python train.py --arch="vit" --image_size=24 --horizontal_flip=true --fused_qkv=false --bias="qkv" --parallel_block=false --drop_path=0.1 --positions="sincos" --pooling="class_token" --lr=0.0025 --one_sided=false --adamw_lr_other_params=0.0017 --grad_clip=5.0 --steps=25800 --final_lr_fraction=0.1
Rows from block 12, named by matrix and row number. Rows with one number belong to one attention dimension. Each number is 128 + 32 x the weight over its row's rms, rounded and kept within 0 to 255. All counts start at 0. Numbers have three digits each.
# q: attention query (model.blocks.12.attn.q.weight, 192x192), inputs 128-191
# k: attention key (model.blocks.12.attn.k.weight, 192x192), inputs 128-191
q.18:092151141129095105137129135138097138156099105135090154162105175016130109099117137128083177128140139108106124125089122052146120131135154151159130126201074145115110132111125142109129158174092117
q.19:164150095173125132137157141116082121136115125167149162139112177163134105067128126152101142158113131086119098082130146186123118071160112151152067129115045108127097139089143115107181166116175109
q.20:040138129139098136088128143123089143122067102103123139080136092138086157105062127130150131086151165129177149119150159090105137087120128121110094164054143084136144153103121201148097104105072088
q.21:128171136161110145214141140126142094135148076142096181182102143169098096088122179175131130157125115170099147132167154113146086097139145189188143131125128068110098154132127144142127126117098134
q.22:136099114085163120168105093111139109163100144034168125079156103134139170174096106151139164120178136152170096187133162067152155045097153166081109180137152158095143106075098120146168166215127104
q.23:072125121150041091100187137183156105138169137151088088091141134142082185124113161095091122077171091170159123145128074164123095123067089167136139088141133159122150126117147119114170128110141095
q.24:201118116183182118136112146042100062169085184136075134165127064145135158111174121169092082111125141132126111099143084147113165131117139078074112144116183142150139144097086144128108105080167158
q.25:103115143103170148135106073170140094140141142138144134153131153155140129098091103114097088151127136159136104097088118142086179210103123066157144140088128101115123198091165134082074082147141155
q.26:168132124105177110087149119143075146146122181127122087144151102155158207169121128098151135111072168093171122150123140117115137121153094152149095179113113134108087113186114117115111174166124161
q.27:123116078074091125136130042113192204159063174062132128130144063145101113127135132128138126131115125160182131120085150129093115163177147116104125164092125160171111181136136165122125106038117127
q.28:143142191151207096073138128134131162147110132177139157160157081115102112143124079129166094142104115095089156123138158134164126108127151128175098119107186121188174064090136136105109154186065157
q.29:121141124135145084119160101138098088089160082110117111134065140169129118096132067079116108161171107139109097171096136160117086207160087111124116149177100088096095085079107144147138143141153082
q.30:116171136115096120181131188146162120086158110059130090112146096085108090160152121157144137181157145136177143088164144153036140089105193092134069118118144134154132167120121125135106089118077120
q.31:153143167156151089122121137143129134124096154052126148122190136206172160138163129149148171125071105115171094120127143117142145057170148130151173102084140145090124152127153131115146155159104121
q.32:163127111113165130078134160125130130122147077096179090119171104077120096074177088104072124104133110166177056120108130176099150164145101146123100124205098159108119124113118078110198103173112123
q.33:127156125123139171136078132117159142141127153169071120064161089143093116164107120136165118113094124146135105158080083132103127054099123141114134123177125168090171138130150144111125080147124081
q.34:147116183152109138120118123115147104085087172156138109129135151151172164131127146110152160186088111078122143048074120072112129076171176149132159101118168120115124149101135151078139141148113124
q.35:135149117164162145173165141168164112121129129151121131160102173109110114079084109072137063157121192141125135091106123105116093137155145094142164163116121175144141115159134071069110131087083116
q.36:141121164134107194117184126183157108128131114099122190127140139189077124108128109123097128106125144091130158201139150152190111147072130086178160177167124075058170121031103093124083173166131152
q.37:095117129170162113143125110149119086085178130140096140142085100094091041133103130153121119122129159064127154155114146146072026156109185055177095142124134071214191099127093074092092069153133144
q.38:132131155157091152109139175115108173099114119074184106090089082144152102157103118121139177158132158100166098111180175140175182051133146171063148150163131119102118083124113081161153128033129074
q.39:115137128121158185154143160077150137197121088140106154101108190093090068164125142132149107159242174151105105121156108171111131182120136161099129165068140114152143156122088074178115095148120077
q.40:133161108148120179109124123085103111087138116161159102165146153105087139083126188124161085151128109125068123053107120092090117087110146103097149190157174086146120110133184127126094122210072113
q.41:144137102136115151135158095154138165149158138104141154145185161103108178127186094135166100158196134102042142139064176144113138124126157123052077066115143094108121143086140192146116158182159140
q.42:164151218092115154147151057114128119111130110102096077163140120120164143152139148139108111085106127053105094118113200030147149177149135172154108189174134133111081165151151146109110137118122160
q.43:148141188120152172126158141152144155103118178189104084079094105132123168136149165079089125155072122118148091118127139093116061149130105117098209137160088139101104140130116145152170125127151136
q.44:153148160128167168148141186092147077163112150101112110163134151113175111117180093116138137112098148116130163124150141101142203127157094079117098136089108121097198123100113206147193188152118151
q.45:162162121164177195105120133069144132075126139121184102143133167139090150142120148183174156154134145102149198106130157155105127108160159102152095123145154089117117098172126107165143133065235107
q.46:193134089146069127110097160159112099104124150086062149105112141132221090142179111057145101135135106096131118153090172100081104117131127157122144140154080105125088114138146069146161105151158105
q.47:159078116181100136140143127125132178157188125131117143124113068184098135095167167144134113101071129141101107140094175153119106122180112139152140105134138126162130120116102129075074120101092146
q.48:130137132114178107144142035125149100155100102102090153122198093120106103109100024085136128125137138115130159157152164094203125089139134120179069083167153156176089210107155100178139158099082144
q.49:050112092098111080177154084092139146173116112099180112103158081156166123189089117114125122180156178181149155194108149074116138150080104147113117152083136166152097143166185091129123141135094120
q.50:085137109123117136195062136167114084123144147134130041108138127158086159183194103094104109116127128114137126160163110103153141122142154159117159092196124104158055111128211113174143163141126153
q.51:103168064186137119140125148148136099123150110147135125122088092151136108146113119133135136119162126074149103093164132147185112065184105177124056073129111124197096109151165092111168101086154142
q.52:150155144143110122079119062134034085148098101098116148136116172125104119164132159093101109098066112102095091082116144074098126085121153106108103203134054147138161143114148134098113138105126126
q.53:140199108098140048137137163099161093152139144055105107112093133109099146163133123137165146198181154108166102135144122118175156079116138153132156154157152151130114183163123143188187127072124156
q.54:114150194057109146169076150173134162118122105129087073139142060075142040116160116096113097156122110125147109017107170148142118167104129129131124138082134106150149112174167128127114172117098108
q.55:112196161120101136177130126129102102143109149111119084089141144140148141128164148110106049143068119132125110125097149070145102141157162109119079176117128112104100181187138179092129161221130123
q.56:155152114131115087088114091096200140164145076102095090148158086201104117124142181113167099096136117083139175138181157102164144108157086198126177054134142124078081139069125131110116109065133137
q.57:124180141116122121125117156161095141167158115091183114092060140132169148144087128124157140159130202146098095113108087130120112070142153134151086091130128193098127168143183147124167120098104143
q.58:089126176131176111169093165096183134112101123119121105093106131095125147165130125175171167154118091119162087078111097141143127071061122161095117118133076145090131081106134207138185140108137118
q.59:108097161147124116095154114117134131157145154123121116162156097169099165091121090078166241136191098144221050107121138103148128129123129170111124115109077087116132141138132125140098077104153111
q.60:155129143108142099107118144096098195140135053120133103049116087091189151176173108174151140138073184127132118108155103153092151188107118152114098095136215155135124085164144077127114105108093171
q.61:142135165103098109081166160133161144118135099144120100157114191171127112125081069147150103096093155126087150136110165112070162164102157075179105134066171090094154143102130149150115103126142136
q.62:157158144141145102155131092066131138139105166081171129169106130142139121085142073115136170173216093123130110139114137090137152000161140172115113082144098119079135137169149145138193133115141150
q.63:142196175138154139166137085117105134070044141139109193118147157181049067089152113099113123154165164184135137188153155137095109160134131125175087143075126105145092148147126135084111116130105144
q.64:119131150153145129059087188072119130137057143170134167116130122108157101092147192148080147135147087132105139156132162174184081120125139155079129085116136091153134124146145106141154147106087132
q.65:123171129143071097153121134167157138106064134158092109085110166100053118108117167124110092143175110143110154188113098173071115112086086150156153099154143129155129091117078092165102133137120116
q.66:086146111132156163183111160158142129140139186120147107129121143133132105105120125200146142110146114115151112142069124101125099158151068126180082104145119139154174064163121116156132114144071121
q.67:151063112131141139139078179104141081119050146130107179130054136173090141133119192106080192129152116151151162124166137164106163123125105146104155228070105097152160147105136160079101124140081136
q.68:142091113105127107121120113120130122054106088138133117186152165120151063116126109108118119132046083153115170153146090114109149148181079084116156215108083123096121129093112155116139092101085114
q.69:196088144116140144101154172097097144117015173095154141112170144124144141105131147131131114127169141160119211142126130094077137084165191110170126136130142131150140089158116101102113129109119139
q.70:151069165134139113130161148169107134144049132133139108109133044114139103062112060137139090102082140134124095142125143087111142144185146110093147136152144120162188134136133133069103100132112119
q.71:092104146147067079145133149144109080203085115095133100091148176136155088187104142151115099127104120136119116125105118126158104056100061094185164111215113148144141149179124139139141129156124146
q.72:126107127134094114119224155109085116113159160108138110091167139170184127181131100089117164143113171140077108153141115062120106119138119108116142083151126134115110112139115090120084116131148171
q.73:091155113152120171123164087196126092197127142118153102075105090112155113077108131106108098109102132123145136173186119120093158187115122178140116124140052136132147131191136110152130096126179133
q.74:116121130147104114115203157168096170140172062144138128091208110140148110137122178103143229131124098107151105123180154109118129137127141112082091140161151138104159154138147131150151187171198142
q.75:144164082157106041178101051100126130197136110167158102109145103108154164114135206165143066105173114083160130136139186130113135105068131117114141104141096117077142164121152136195114183080134102
q.76:105086125141079107180138133125157145135137070165139187124137120154127114114201122080136143096140104116121139153148109147060145112105154127092187092112091143105123137151124119135105139126130210
q.77:155100153121160161176117155142116146202160083107106109146098128173158142146147147168080133166103156086128123125124122165124137095136109154145110162145170121190119097173114085177152103190152065
q.78:117125181162089094173137084078127142164168113052130158163177163101079115138160083120109128109133158071151161108140133132196196101131135113107087145120166090052118101160103187187076151103185163
q.79:144121126096099151105097173127148172138110134167151091133082102130073129084136171152071131161130108103129180122124147139131129107156117167099156120109170139142171030051123134169129137176119102
q.80:162143103151134121124129092126155180222163165111159135163104111103147123137126091118105123161134212124122115150085084119141087128150093095124112124141171169162114150122060121047077136090143145
q.81:101117107112152168117120164098148169110138100130150107142098147176117153161139117081102140140169150160098058138143106171086144114120111143138160130133116135111185060156167125145099139157129075
q.82:103071192146141192094129117133144102147080166174121135104142112125117156130186101126114156116185094192145121157121120158080117144162191101141129078063177180201132117103120107148098190155151146
q.83:111135106138148121128140088131106134159142056147130118126102140090107132139126107120118144098105146132185190148158120121127124138139110102099161214155050120161134115088103170152133130086064150
q.84:109114153129226115088112165191100146084049144151167098143144124193153115126136168132114102109146125084142111070105128080129124105138109103150142163129085091130170062120167168065129043126120163
q.85:176139137129133140088147173141100177165110126136140118089074181013145155113104176070165113117119118128097115126136120093090155152100127167133096104119138098138178124144186107149144131160117099
q.86:133161149153106157129110128155134123105138135129119086090157082154166099131144160127091122093130123143086084077130117097133095162126144069137055097154132104110165124109103108086127074165103133
q.87:160116144120147152149165101100060166187126147095142133123123121133114192141108091134124173122080133135101125082115141144123119072109150131120168166064101155151148171075093097118150152110119119
q.88:096134134138193129096102085121135127118140129114203155086161179145152175086172076174115121151137136160170158196107133138168106103129131151197068097188085125096152122176117153171190150085153171
q.89:124186187153139137197137143128159153114147127149119084145072089127084161149171111066119152155095102155070105145146073104105140179085102172133131117089164126157173167118090055172141160108133107
q.90:212145170138139160051116135124095136172117069126122114105132133145144176139120168073157156126135160091108144121195075111143170132090122130136131136137121151111144097146172101053166073150121039
q.91:158173069113153138104088124129153150127143036166101095166182160152083180094145120142163119153142117150136133132126112058107131076140169063189115157085140126135097081185112150134147152097133126
q.92:143107147129180131130102124134094106098050093117114148165105092107101094131146098137104155130138143138157164198060150190097168142164110130164144151133131114201106109132137117113113153189134119
q.93:092088160123098131170160114097131169123124098140114121138081121122147108136104047109121061148124128121154095175148153093139146159145152124201149125113108105127142146139148170136065102095136133
q.94:131177102153116121133154138104129121170030147130141137056091162132141106092182149120143137128130131136096121121135131119135039126110164115148135113138142129158080144116124086070064096134123092
q.95:074206109087146166198069163155162123116142068107084099144103070134090138140109064192155142143109169098141103092112160148111119165164147128133130047148169092166077129156125131102131143111157129
q.96:128113242134112152109086097052098085120057110157082130159117088116123134190118128130139141142113109112148124149145148179130147103140160101141118181073186123153142090091112068134154169150146122
q.97:168103145119127142069118113159157104120157077125114140137131142105144183149157113169180082129132076149065088097127091153144058164155138090147122111160114146149129183107108092107127142182089129
q.98:182112127112113155081126153091147146061173160106179119101115125131124130123130118150200166143141091094158105129157055116084119112151123103160183100101161155064101052102108097085153082137132095
q.99:102193079149122122163103140074130115125117152176119164096133118132132118075147100116139181103114132134107161147091114171132173117130153129086071084119133090112175070101125097118089162155119119
q.100:142125100184157139081112128102141158156170146086072077043163137086149113121123101108130093147087158124062126141142127078163111175071114179083092113157124121131102171108137128081140168104087124
q.101:135182109065147160160147199115167155147076117132145124145084128125181128114120104104088172105102128183118037121175116166109098120111171124115108190170155154116141116127091062184116148093137153
q.102:088114128110086116126078158092175104153165183143075133163101151149102082076089119158147093098094192079127190172174102162087206123117110082147126128113153147159089147174132169092106096077097149
q.103:141175136105121091143141132175095110112125164156121058087157132119105091152089126200119166100184103154160133106106170116125167129118161126134169123151106065120135100162093114130110123164119089
q.104:113074135172060155084171124136149164159109090130124099121115112097100059143123159154122214158096158132102156100137101180092125101127125123082139104142175112146145123171144159144115077093129125
q.105:148096107083144114128072134108127101128064110090100132086083129094150194120119169109147108094139115069154117139133078143128148097157077189107121139146128105136166110169159147051181148173144163
q.106:153136097173120089116054125084127107124160085117134126124117143143122168188135076127138097159171129146141149092111178083146123097157101142146140124148120049112062124087058111124134186142119112
q.107:081150200119178134169072149156191125102186073156106135129108182131081046185128138137155074133091122085144119137184155131132108148091128122121187188146078145135109148128123113117119123162137144
q.108:094151082163154178157147128140173173092125103118154172150138107197175073104089111076146159135061141166091120109085145136131113085094145109105107171128129128059099131151129187172104139061124115
q.109:118115120138096159126167132110129115114148033120089122148103125107107085131124079107103128154058131106177131147162067153092100144117168168147113080199088104098081121149117144100114101184087122
q.110:138145126139100145162174147172144112144140120138141124083110130123132152137142077118146098099139152131106154135139112112115106108119136100143180177190153139125159104128137092051086031088160138
q.111:146078121128123142174124068175156111155137161138143138155097089094047076124113137127143090163144104140132173081145108141124124122107045094124078166174073112136147144128087160118164105122182120
q.112:134057099139112121076177125158161114107157162112118180195099171058107179144164111102113168096173190190171127153132092120074127094074130128123214160107104152114128153117101121104128088087123133
q.113:129198118109126148122089070067072153129119097077159162117205136099168171085134136161135026129112129115151130077135111124151146149143152155186072118101053114115159098102136146136158088103132155
q.114:080140099150076162160115153108106214119131156115133121161133083097111195140113143119202107129151109114185135090129129099048137116137118132111088109146153118121131137129072169125163158117105118
k.18:184069112128122190144075155069129164072125117069132157184107133059116143121094137160130087141113136067069134074128151116158095079158161172106081141156101079114157134135090134112146160076152153
k.19:081110125117123111114159093174095144125100157120120108160054104074075148189172153135094115143106143089127091107141112162071067102131112127132102181155155096135108171119100205112121151131171121
k.20:162145117123076121181188101135101118109121115096108140085098157125111146150103130103145096154156144170090141113090131076145102110100101126116104079132129118154101165135150126153135126103141118
k.21:134167216149137176180130127130126152075145127138083151137099156100126094073106108126067125181078080132082167050085178119208129084187136123164097101149125081155149051078154147100185106090124198
k.22:109136147107139201086123169100107111137093098143128123102129085052164120095117168106101140121066130113057124107133141121133161197058129171158159111102116163105118165095165110127143183161067141
k.23:103144033120146093072163145148112192118120158127143134098074097139073146065164128105165095169126157128178094139171122078137147113126097112144106146129124121098119122147066138076121176202101198
k.24:121125102111106185165079134175146114169141137133164152106105145170121073144118127101098119087088107060110085137112121117040108110149128162106136129164131137133152091133135201106073154161128104
k.25:114083100113140092140137124135154066105171166161084096157129163125130103122125140118109095106095140229178104128048117166152164146123141111099217149107127154151161125087140115194062120201147134
k.26:097119118099195126116117070137142094122161101141151097128140070131106107161132110152144113172124113136102159115129105127118106101114172043146109182158169140113091137095177176112160148132169129
k.27:104149059135078152116177128160149175152144107134113101160125096136104115070076188091141167140113128181076101103091109143153175135080103094169159098123146092139113159151121153180093094156124122
k.28:142072178154108112088157122067094124143053152148110157150129079132130197082161106146081111110155097135114174139111127159118146115098091087103169105142099139109144135145113137107147118131106136
k.29:142127151106153097129115061171064091118162150135145110163153116163159092094141063123045128122089116127189133111148142154145112117135115138154147156115181113092136141070171123131105164198101148
k.30:078143171128096058144134179112131177157092055141099138139091102133124135173073149140085149154130119214055136139115155173185141172149091127147157139070131109170042169187061152155102068106118136
k.31:082097168152126115132109102067181130005125115092131132123144138112172174115158130143187103123171133143108122083151066152129148141087124118166112104096119171136169106130109119100176137136118144
k.32:106123145131129081066180127116203097163063126102144100131106096088113123161179186134107138109163137132083116138132143116127120140095128128162115175085140134121118152045167181153096203169099165
k.33:163115100141139138105073127056106124143130157139106138094168131130145142129120124153093103130153174164155095135133113109120098140097109125111120119143075117128115136110083115146124119091100106
k.34:097081156135140103109156128099134214047156072138082134092138179129155156066163174111198160119153105150115097095099100204099120157166129081123130135114123138126173131148102147136148145116107111
k.35:150122147121122137157130100143139098118154104119085084108123225123139162142129089167126149133078169174134083071100136175145120146121103099105128160135148181217080116097130169183110127142142053
k.36:123140129131177108076150064153124117081171105144118105154125145081169157138112085111129069161068121145128127160147126172112136096149095086095133148122129109132099109146152151112178172123170126
k.37:202143148140127139145164135152110079163102126169074137161134159133141119134195105128157154123114176098109127128130160165094150195167150064136103135139129125197106092137064115143099062167119123
k.38:083141110079135160136126108166135202200121107137136131079142095097103110134095128126167153146138121122185102163092133119118146085105126136144153104136158131136127115093134080159156097047087101
k.39:115176128136110166150152151089116081210107179096116121094097190128118125112106132072065120163147132169139138109081124089176201154157172115044113123096092108127122112125164027095124143126098117
k.40:101143159117108078121124186118142063167154047136059089098156142161107164176165178164127099135103096142105119122119141125096107135120135161086186134096124128161123094095148141114074157146124083
k.41:116156137128089103130144150119127211109086153145177130187120060165130153145184128114108148116183131100064123149136121171182122128135093136118124135115094104108101187120090123149094111158180106
k.42:112150144191167130095122084124100166057136110132092114132113114131181105122111089117163099166085163173092144099180118164116190122103121139148099142123127175139143089103125139107088099133172119
k.43:132116164110166105101115107135129159080172099173094091098163161147169079148126082069213092104139171152169118164139105114104050131163154059089169175085172164142141178083123134161156115133201122
k.44:120176152135139139106139138083167137202089137101102140170155175142133071152146099123060214111156175179160141044107097140112134098098064054126167162152084169135094120136143110107117085124125090
k.45:161133109134151104138187129111103118123187090181118116120130186145071073129102155124155143102089146157161128138110131128112140174146111087154143091129134107178142169126145122125175062123175116
k.46:121140130099153091137133092092141118094125125114099177156194151155167156146149101153170089186108143106138117140160120188133106196150138143153090176125035145158133131154125077100097101113108131
k.47:147138134152088082091099104142126144105173119160120116131124089129082112087101112111153198146098118180072145146139106155075170128093116123179105100147138147134109082131138130084113116094095134
k.48:134157142143123131090139101135102179107130157125103163176078116221084182120143143191070150171104136147118136088114164160115194088128121184188113164161121128089145148122139081131130122080105133
k.49:119128144065081110127107146136111141127103153095117143129111064127146112138154090160115170083042189149141115180117130138164109122115118149182143133107170167093108131093131148199126126149140128
k.50:117124077112150123144142104112136197075178131129126126122178142159140155204142118150193079168136154103114128173103100123108110092176085126109154113158140181078106134106124091174152187159121112
k.51:098132110147058116122167133151096105162082145066137086130115139198081134148118124150134136109125148134123125105140094161202107159180109132178073141152134134145068163149125155120095094133186111
k.52:132099089159119175125107184121100155132129131130109161138146117114104083115131141092096102183164139139124106091155197098136183165102113123148134191147107116119131141179129108127087092126076126
k.53:108204135122188203134114163097137146143132134137115163095110102133100103171092178081104089109066159082138143089059187163132159118156133135127142106116163088168098164185170122183140149099117164
k.54:113131146131139165096121108076112125150134071102059119123144165124107106198079072204188144140112149205127131112117139117111159108067166138130177129141112120098141098091079133152158161138093169
k.55:129109181157178190085132125121117071106159097094054118141068135147136126136154062109109120110135126186082162062138174147081125116132133090148098115075100132087156093114053154117139125162178132
k.56:075152150113108126115067101133123143123127125152117157148124075135139123144126122110158181068085137135112145160172187094113119087137093155172138109113194126124108129099145127136132116124116185
k.57:133092183139148144099161088116127096106103144119099150125153132110082100152083169138116161079140070099175179159097159112151108154136176110073118138124118150101108153137104154152174133104103106
k.58:136180129060117135174130206140096150104131170121131134129066129097172142134108123135190135096136209113114138072168051143080052128130079137132113085148144117145074175184144126137132095103125123
k.59:119121057135149125073145132164160158139061118127155120088136075074128174165119207114112072164125111060162129070158090068110143116085111176111185158151122138146162171125115155122090095074164111
k.60:090112096154136107132052101125170099200077150122174124110094105125119113142101135173132162073169172148114199193108155146077138126111185114129129089099093176110089143097109149135110115089111079
k.61:149131133156126110178153075150108148154120188155148154140112134209160102126086132177115080145152074181138161101139120118140108106122098078101120127165131142149064133150120170185102127104158124
k.62:115144151096110178130131137125082144122150144139090163114133161117090134076104152128133149138088119102034108105165120167097134151101112202157117142206117110143083141158088087144138128107149101
k.63:112132142118082127164143119127084105066111106076116156140072195129142107079104100094073086157153131151087159168106125119080118088121149105112084109166120065081136180147066124170181107135093133
k.64:155118141126110084082105125116163081166103131109135089119171144120126137169154143085138123132137112146140123151074178145134081162117129092125133157162133108121133176175085116097115112159127132
k.65:136131123110192125150121106152157114168132144139159117141115179168165165158097107155103132153154103110116093146125166163129150157094128112103157195127129126115111165132111081185203128132123116
k.66:159135114107151070152140167113118111118169158154094116177135109181130138153112104111147081058201075123112140073128142141125174110193143023146119093156062148091111078141130145091107119175093112
k.67:139129096128092117110114098153110168149151150102102061149096118123068125138138151146193187103207146119165148157122131138157108139123176177103177171133147116102102102156088114130089153136162129
k.68:178113174102157144132152133179086104141154187142152166149153068147092152095133126093154139151131151107103107134127084172161148140119113126135102114167152120123194137096095081095148110111068150
k.69:109127107126085141183162144104211140193153086125101163143125155073146070122120165151107169110087120135104086122133137115089106105172104142107143157110132125095118057110154135137134118158108126
k.70:121150173081094117094187102127105152112138091089046129111135101159175127118125153169128161114106165161113137130145085086102053081091106131090122111048153156092114137139090137163102155146136181
k.71:179107150160101131082143175118137105134130098149202098101149127154082118140095187165169122124132103145110146041154145130109140113130136112145130109140144091185088102136120128062155054134175146
k.72:094149110115160169232095130071085143147142073145115102167091130118121127114163124103135213144109145156093116100101128106182122101101154095165084121145140126141157114126158158056161109141116143
k.73:128144164138116160110104149083154178118199116085110145108096072140138130172120116168051146194188073171092108144119135093150163099147063117126116170135147091123118138191154188169121128127064124
k.74:163056034165109126163098148134139153075136093116153114135085113147164104151105147120179142136074118120135156123114090105127110137145139096110146154164126099061121097105165163154143138094126165
k.75:138160107161130139170088183092182073078136135123167096043080114134122146117163080193107103159134077119192100144147146137177197105133132165175143117132158115161094255141198128113114138142099117
k.76:126137145163077167169186093152131176090118172089162139127120181192109135107127085134155152140089143158103146137116092137133113131100142115123155082119126127152086082148162091202116097070127122
k.77:142072124094172084146155157083179152075135156108099108127146130113125096083160093126110093102146092133180126123094166119120159119150130141126111062126129140120145115166121142183134114147145110
k.78:145155156130050179108139095105162153120106149149154093139152153150132114110092157083081122132103126155083122154175145153124088132190109133064129176130104162127136138189153078102125159126140110
k.79:106144027174145085122113146137174123139085147138195096145126133069092145135129103074083136098103074085114110106076130197143133137143144184085149134107126109074155170121078134173073105112078115
k.80:078118148057132167126142103131094150124101165068120135170116162130128128101168116151081160153103134144098142143164190117156108067131135101133161164127142164176085074068137082173145090160093176
k.81:148109100152142131113101129195183190079076124110093168103109144118069103111152112146120133087106142099146110100049163161100141107138119129091086106089120140097168107152088111152156128108147065
k.82:099095132137180052145139146121122157129119159148105076151053198172177106115094119150202111119155161118119139109129151155058127132123157094145192146107156111145101079148134156143119148127113100
k.83:134097139117097130118140147145109193028150135114090181127116163095070134101104097182087163087135166093162096145092167082158141167141095087156080127118131119136198129120123076095153114109166079
k.84:122132119140125118107142109129142140152100140133106115188103039124140109142113119086202140095133139118111131118127089099058101111131099156133086081168114152119167126104073154091165192155158189
k.85:126087059112139142118088113104155147089123091118059161097120130117129128097138134179120137130095121123079152152120145080098123118071102138180158196176130108129155153108136158164119130126163136
k.86:176151125115069158130083154150103168122116074126132127156138055122135105097149180172105111131097134180062190142186145176095068059122141090075163130055127126079121111131186173161142134136108165
k.87:105142098136141148113143110149092132095176129152133181106122138100069101117165171083075139112129089110105173101141131164123136087132073087154102104046145129125099142139129157145092144168099101
k.88:166133150177081081155180129165181092105127160141180140144153123121123067129151133139137124131129089104106081122121116154130184094167083205134117132148043114091122152208158135122161146214112080
k.89:126178136147133116139084096064071174127150125133082098086178144153150105120169123102174126171184161124131135110137133129155159125093189085121173200079129140145117068138097126155114156056151142
k.90:094098083136122120101146120118133084073135123109112140100087173066112138163116162138171116119134101163114144139119163113116170088123035147125170157114113134113088097162136158155072160160116155
k.91:088123125137168116119130140098170101142135130148113162114119171120168092103110135121172098122143141061135132214156123103155188128156106198145135126076109156109190154111129123106139099113071118
k.92:152089119155141074142160119142188145186140118155115179137135109156162150143130136185068143091132091148129145120125122128151155132072132105093142054130164127135150085085097088182158115124117106
k.93:111219171159079156100177194143116148079132109129161139158157133146143061083135122088149100102104148133137116076147120124128157118161196180105132164122168121135103123102131121110129106133129161
k.94:127156128155145091182162125091159135152094121113073067093119138126162095130109136112154125100130120159150098083126197102057121160161169052130129119157103095132106128100136113083122124179122122
k.95:096093126100190118138096155150132117120118114178087086068129104178154139136137147111133105185176147135135088096140166135164099093169133090140153106124099097136185134156101172172123143143164131
k.96:176168138112061080077143116139184118107145116154093120158088171115070100124122170060174105101133110190133093186168135163109101152066156131105157203070104156120099095097093068130126174067141124
k.97:176113120044210127124137084174118140179135148100165201163155120137087138127112155122102127138117160151156146151147091105104094131059153100125180116165109081116086155130141138079139149133066100
k.98:119165099188131120141165025158117121161081117133133129151120187133077126160203076132141111161083157090121123148114105154111143120147165146134113107169157124100147129136116146113189119180045098
k.99:076220126147191111134126106156114126145115171179070089103140118110129131114103099157098144126138058092098064136116120124116098125145128114123108135112156150141116131120171101114104130164189047
k.100:127122145175164106123119147114108113145140119119142169086140099114123150135151158136115118134119141158107134101089164103144190193124130125117117158168160170106116121123159155127157186156141194
k.101:076100143158128108111086138134068109120082103092136151070147134123082085097133160140098136133096164137137145176106165121114168147136142087104111115125148085106055175168162128144093140107110115
k.102:133156157109126163060169110123159114139111134156156071143090147089134148101097089132160086165189113191108113131135142146070114106157113166150108133095132144174110130091123126120187119117111121
k.103:124120081164128114129098166126147111091130089150194113162153151156176063050109166112168153108154092114198157068142170131125087133138133090125154092139104158173140136121087118059106129121135100
k.104:106095120167148093083083140078124100092081135083155108116129136160158130147122183153176121138132130140118106100112112110125137097086121150122121145167151123151064178120128111133053172111098100
k.105:119077092076067148169110054140172113088140135097096124133128088116141126121114177163084112070175158147149084215187146143103137090129094141126093146136114116066116161133124095177143179139098137
k.106:174128149080144110144125128162134174127101144101093166113125121126117130130108193111050132109153162137124115115148116056094172095111152150105126117082102126196159078129091140046117139120119120
k.107:175101127101122162065041125179151165135154191109137175125125092131131135138147110098113104093144150138143136135110066142136123170141171148096102114082124155068141145147122146065167137123103151
k.108:092143167153129113043115163157129153184125147141097178098139116138138109128144133107096106085076102072134132163167079117106146136093098104088025124151171161115136126130144164138146111101151111
k.109:106080128134107146125128117114113113154118136113222103129204093160148136196131132186120148130134171063173102061152141098143134106145116107155137149133105151152099101170122143165147129105130090
k.110:072168179122127114113176068169083089108132104128093157122138098128076143063060116141172166153161122081128163134120134141155107140130133141143124174084133102174181106131078093157170101205076079
k.111:146073119126088105149088092108132182114171132111193197151128097115116106137169187122133147142124167138141187161130105164190130110138118115109118151122137124105113098091097109120155134102121132
k.112:120089095115131166119166071140037160107169127152116146209076167055123114158150091165111132138146162114180118131070095077109126134116160148166192157156122137154112094079132107148080129116118132
k.113:124154170163111129182157114144180095079130145093105100160141141107056138139085147065140116154135076075101165139144108091201151137147068114133097133090087105110164146140165121119088052135106161
k.114:135111105137202169163129122096133129134090094150067109121102124098109145116141144167069160129146114095163162130159109142193132116156130124185163105113126094165150090133153164193156095145103091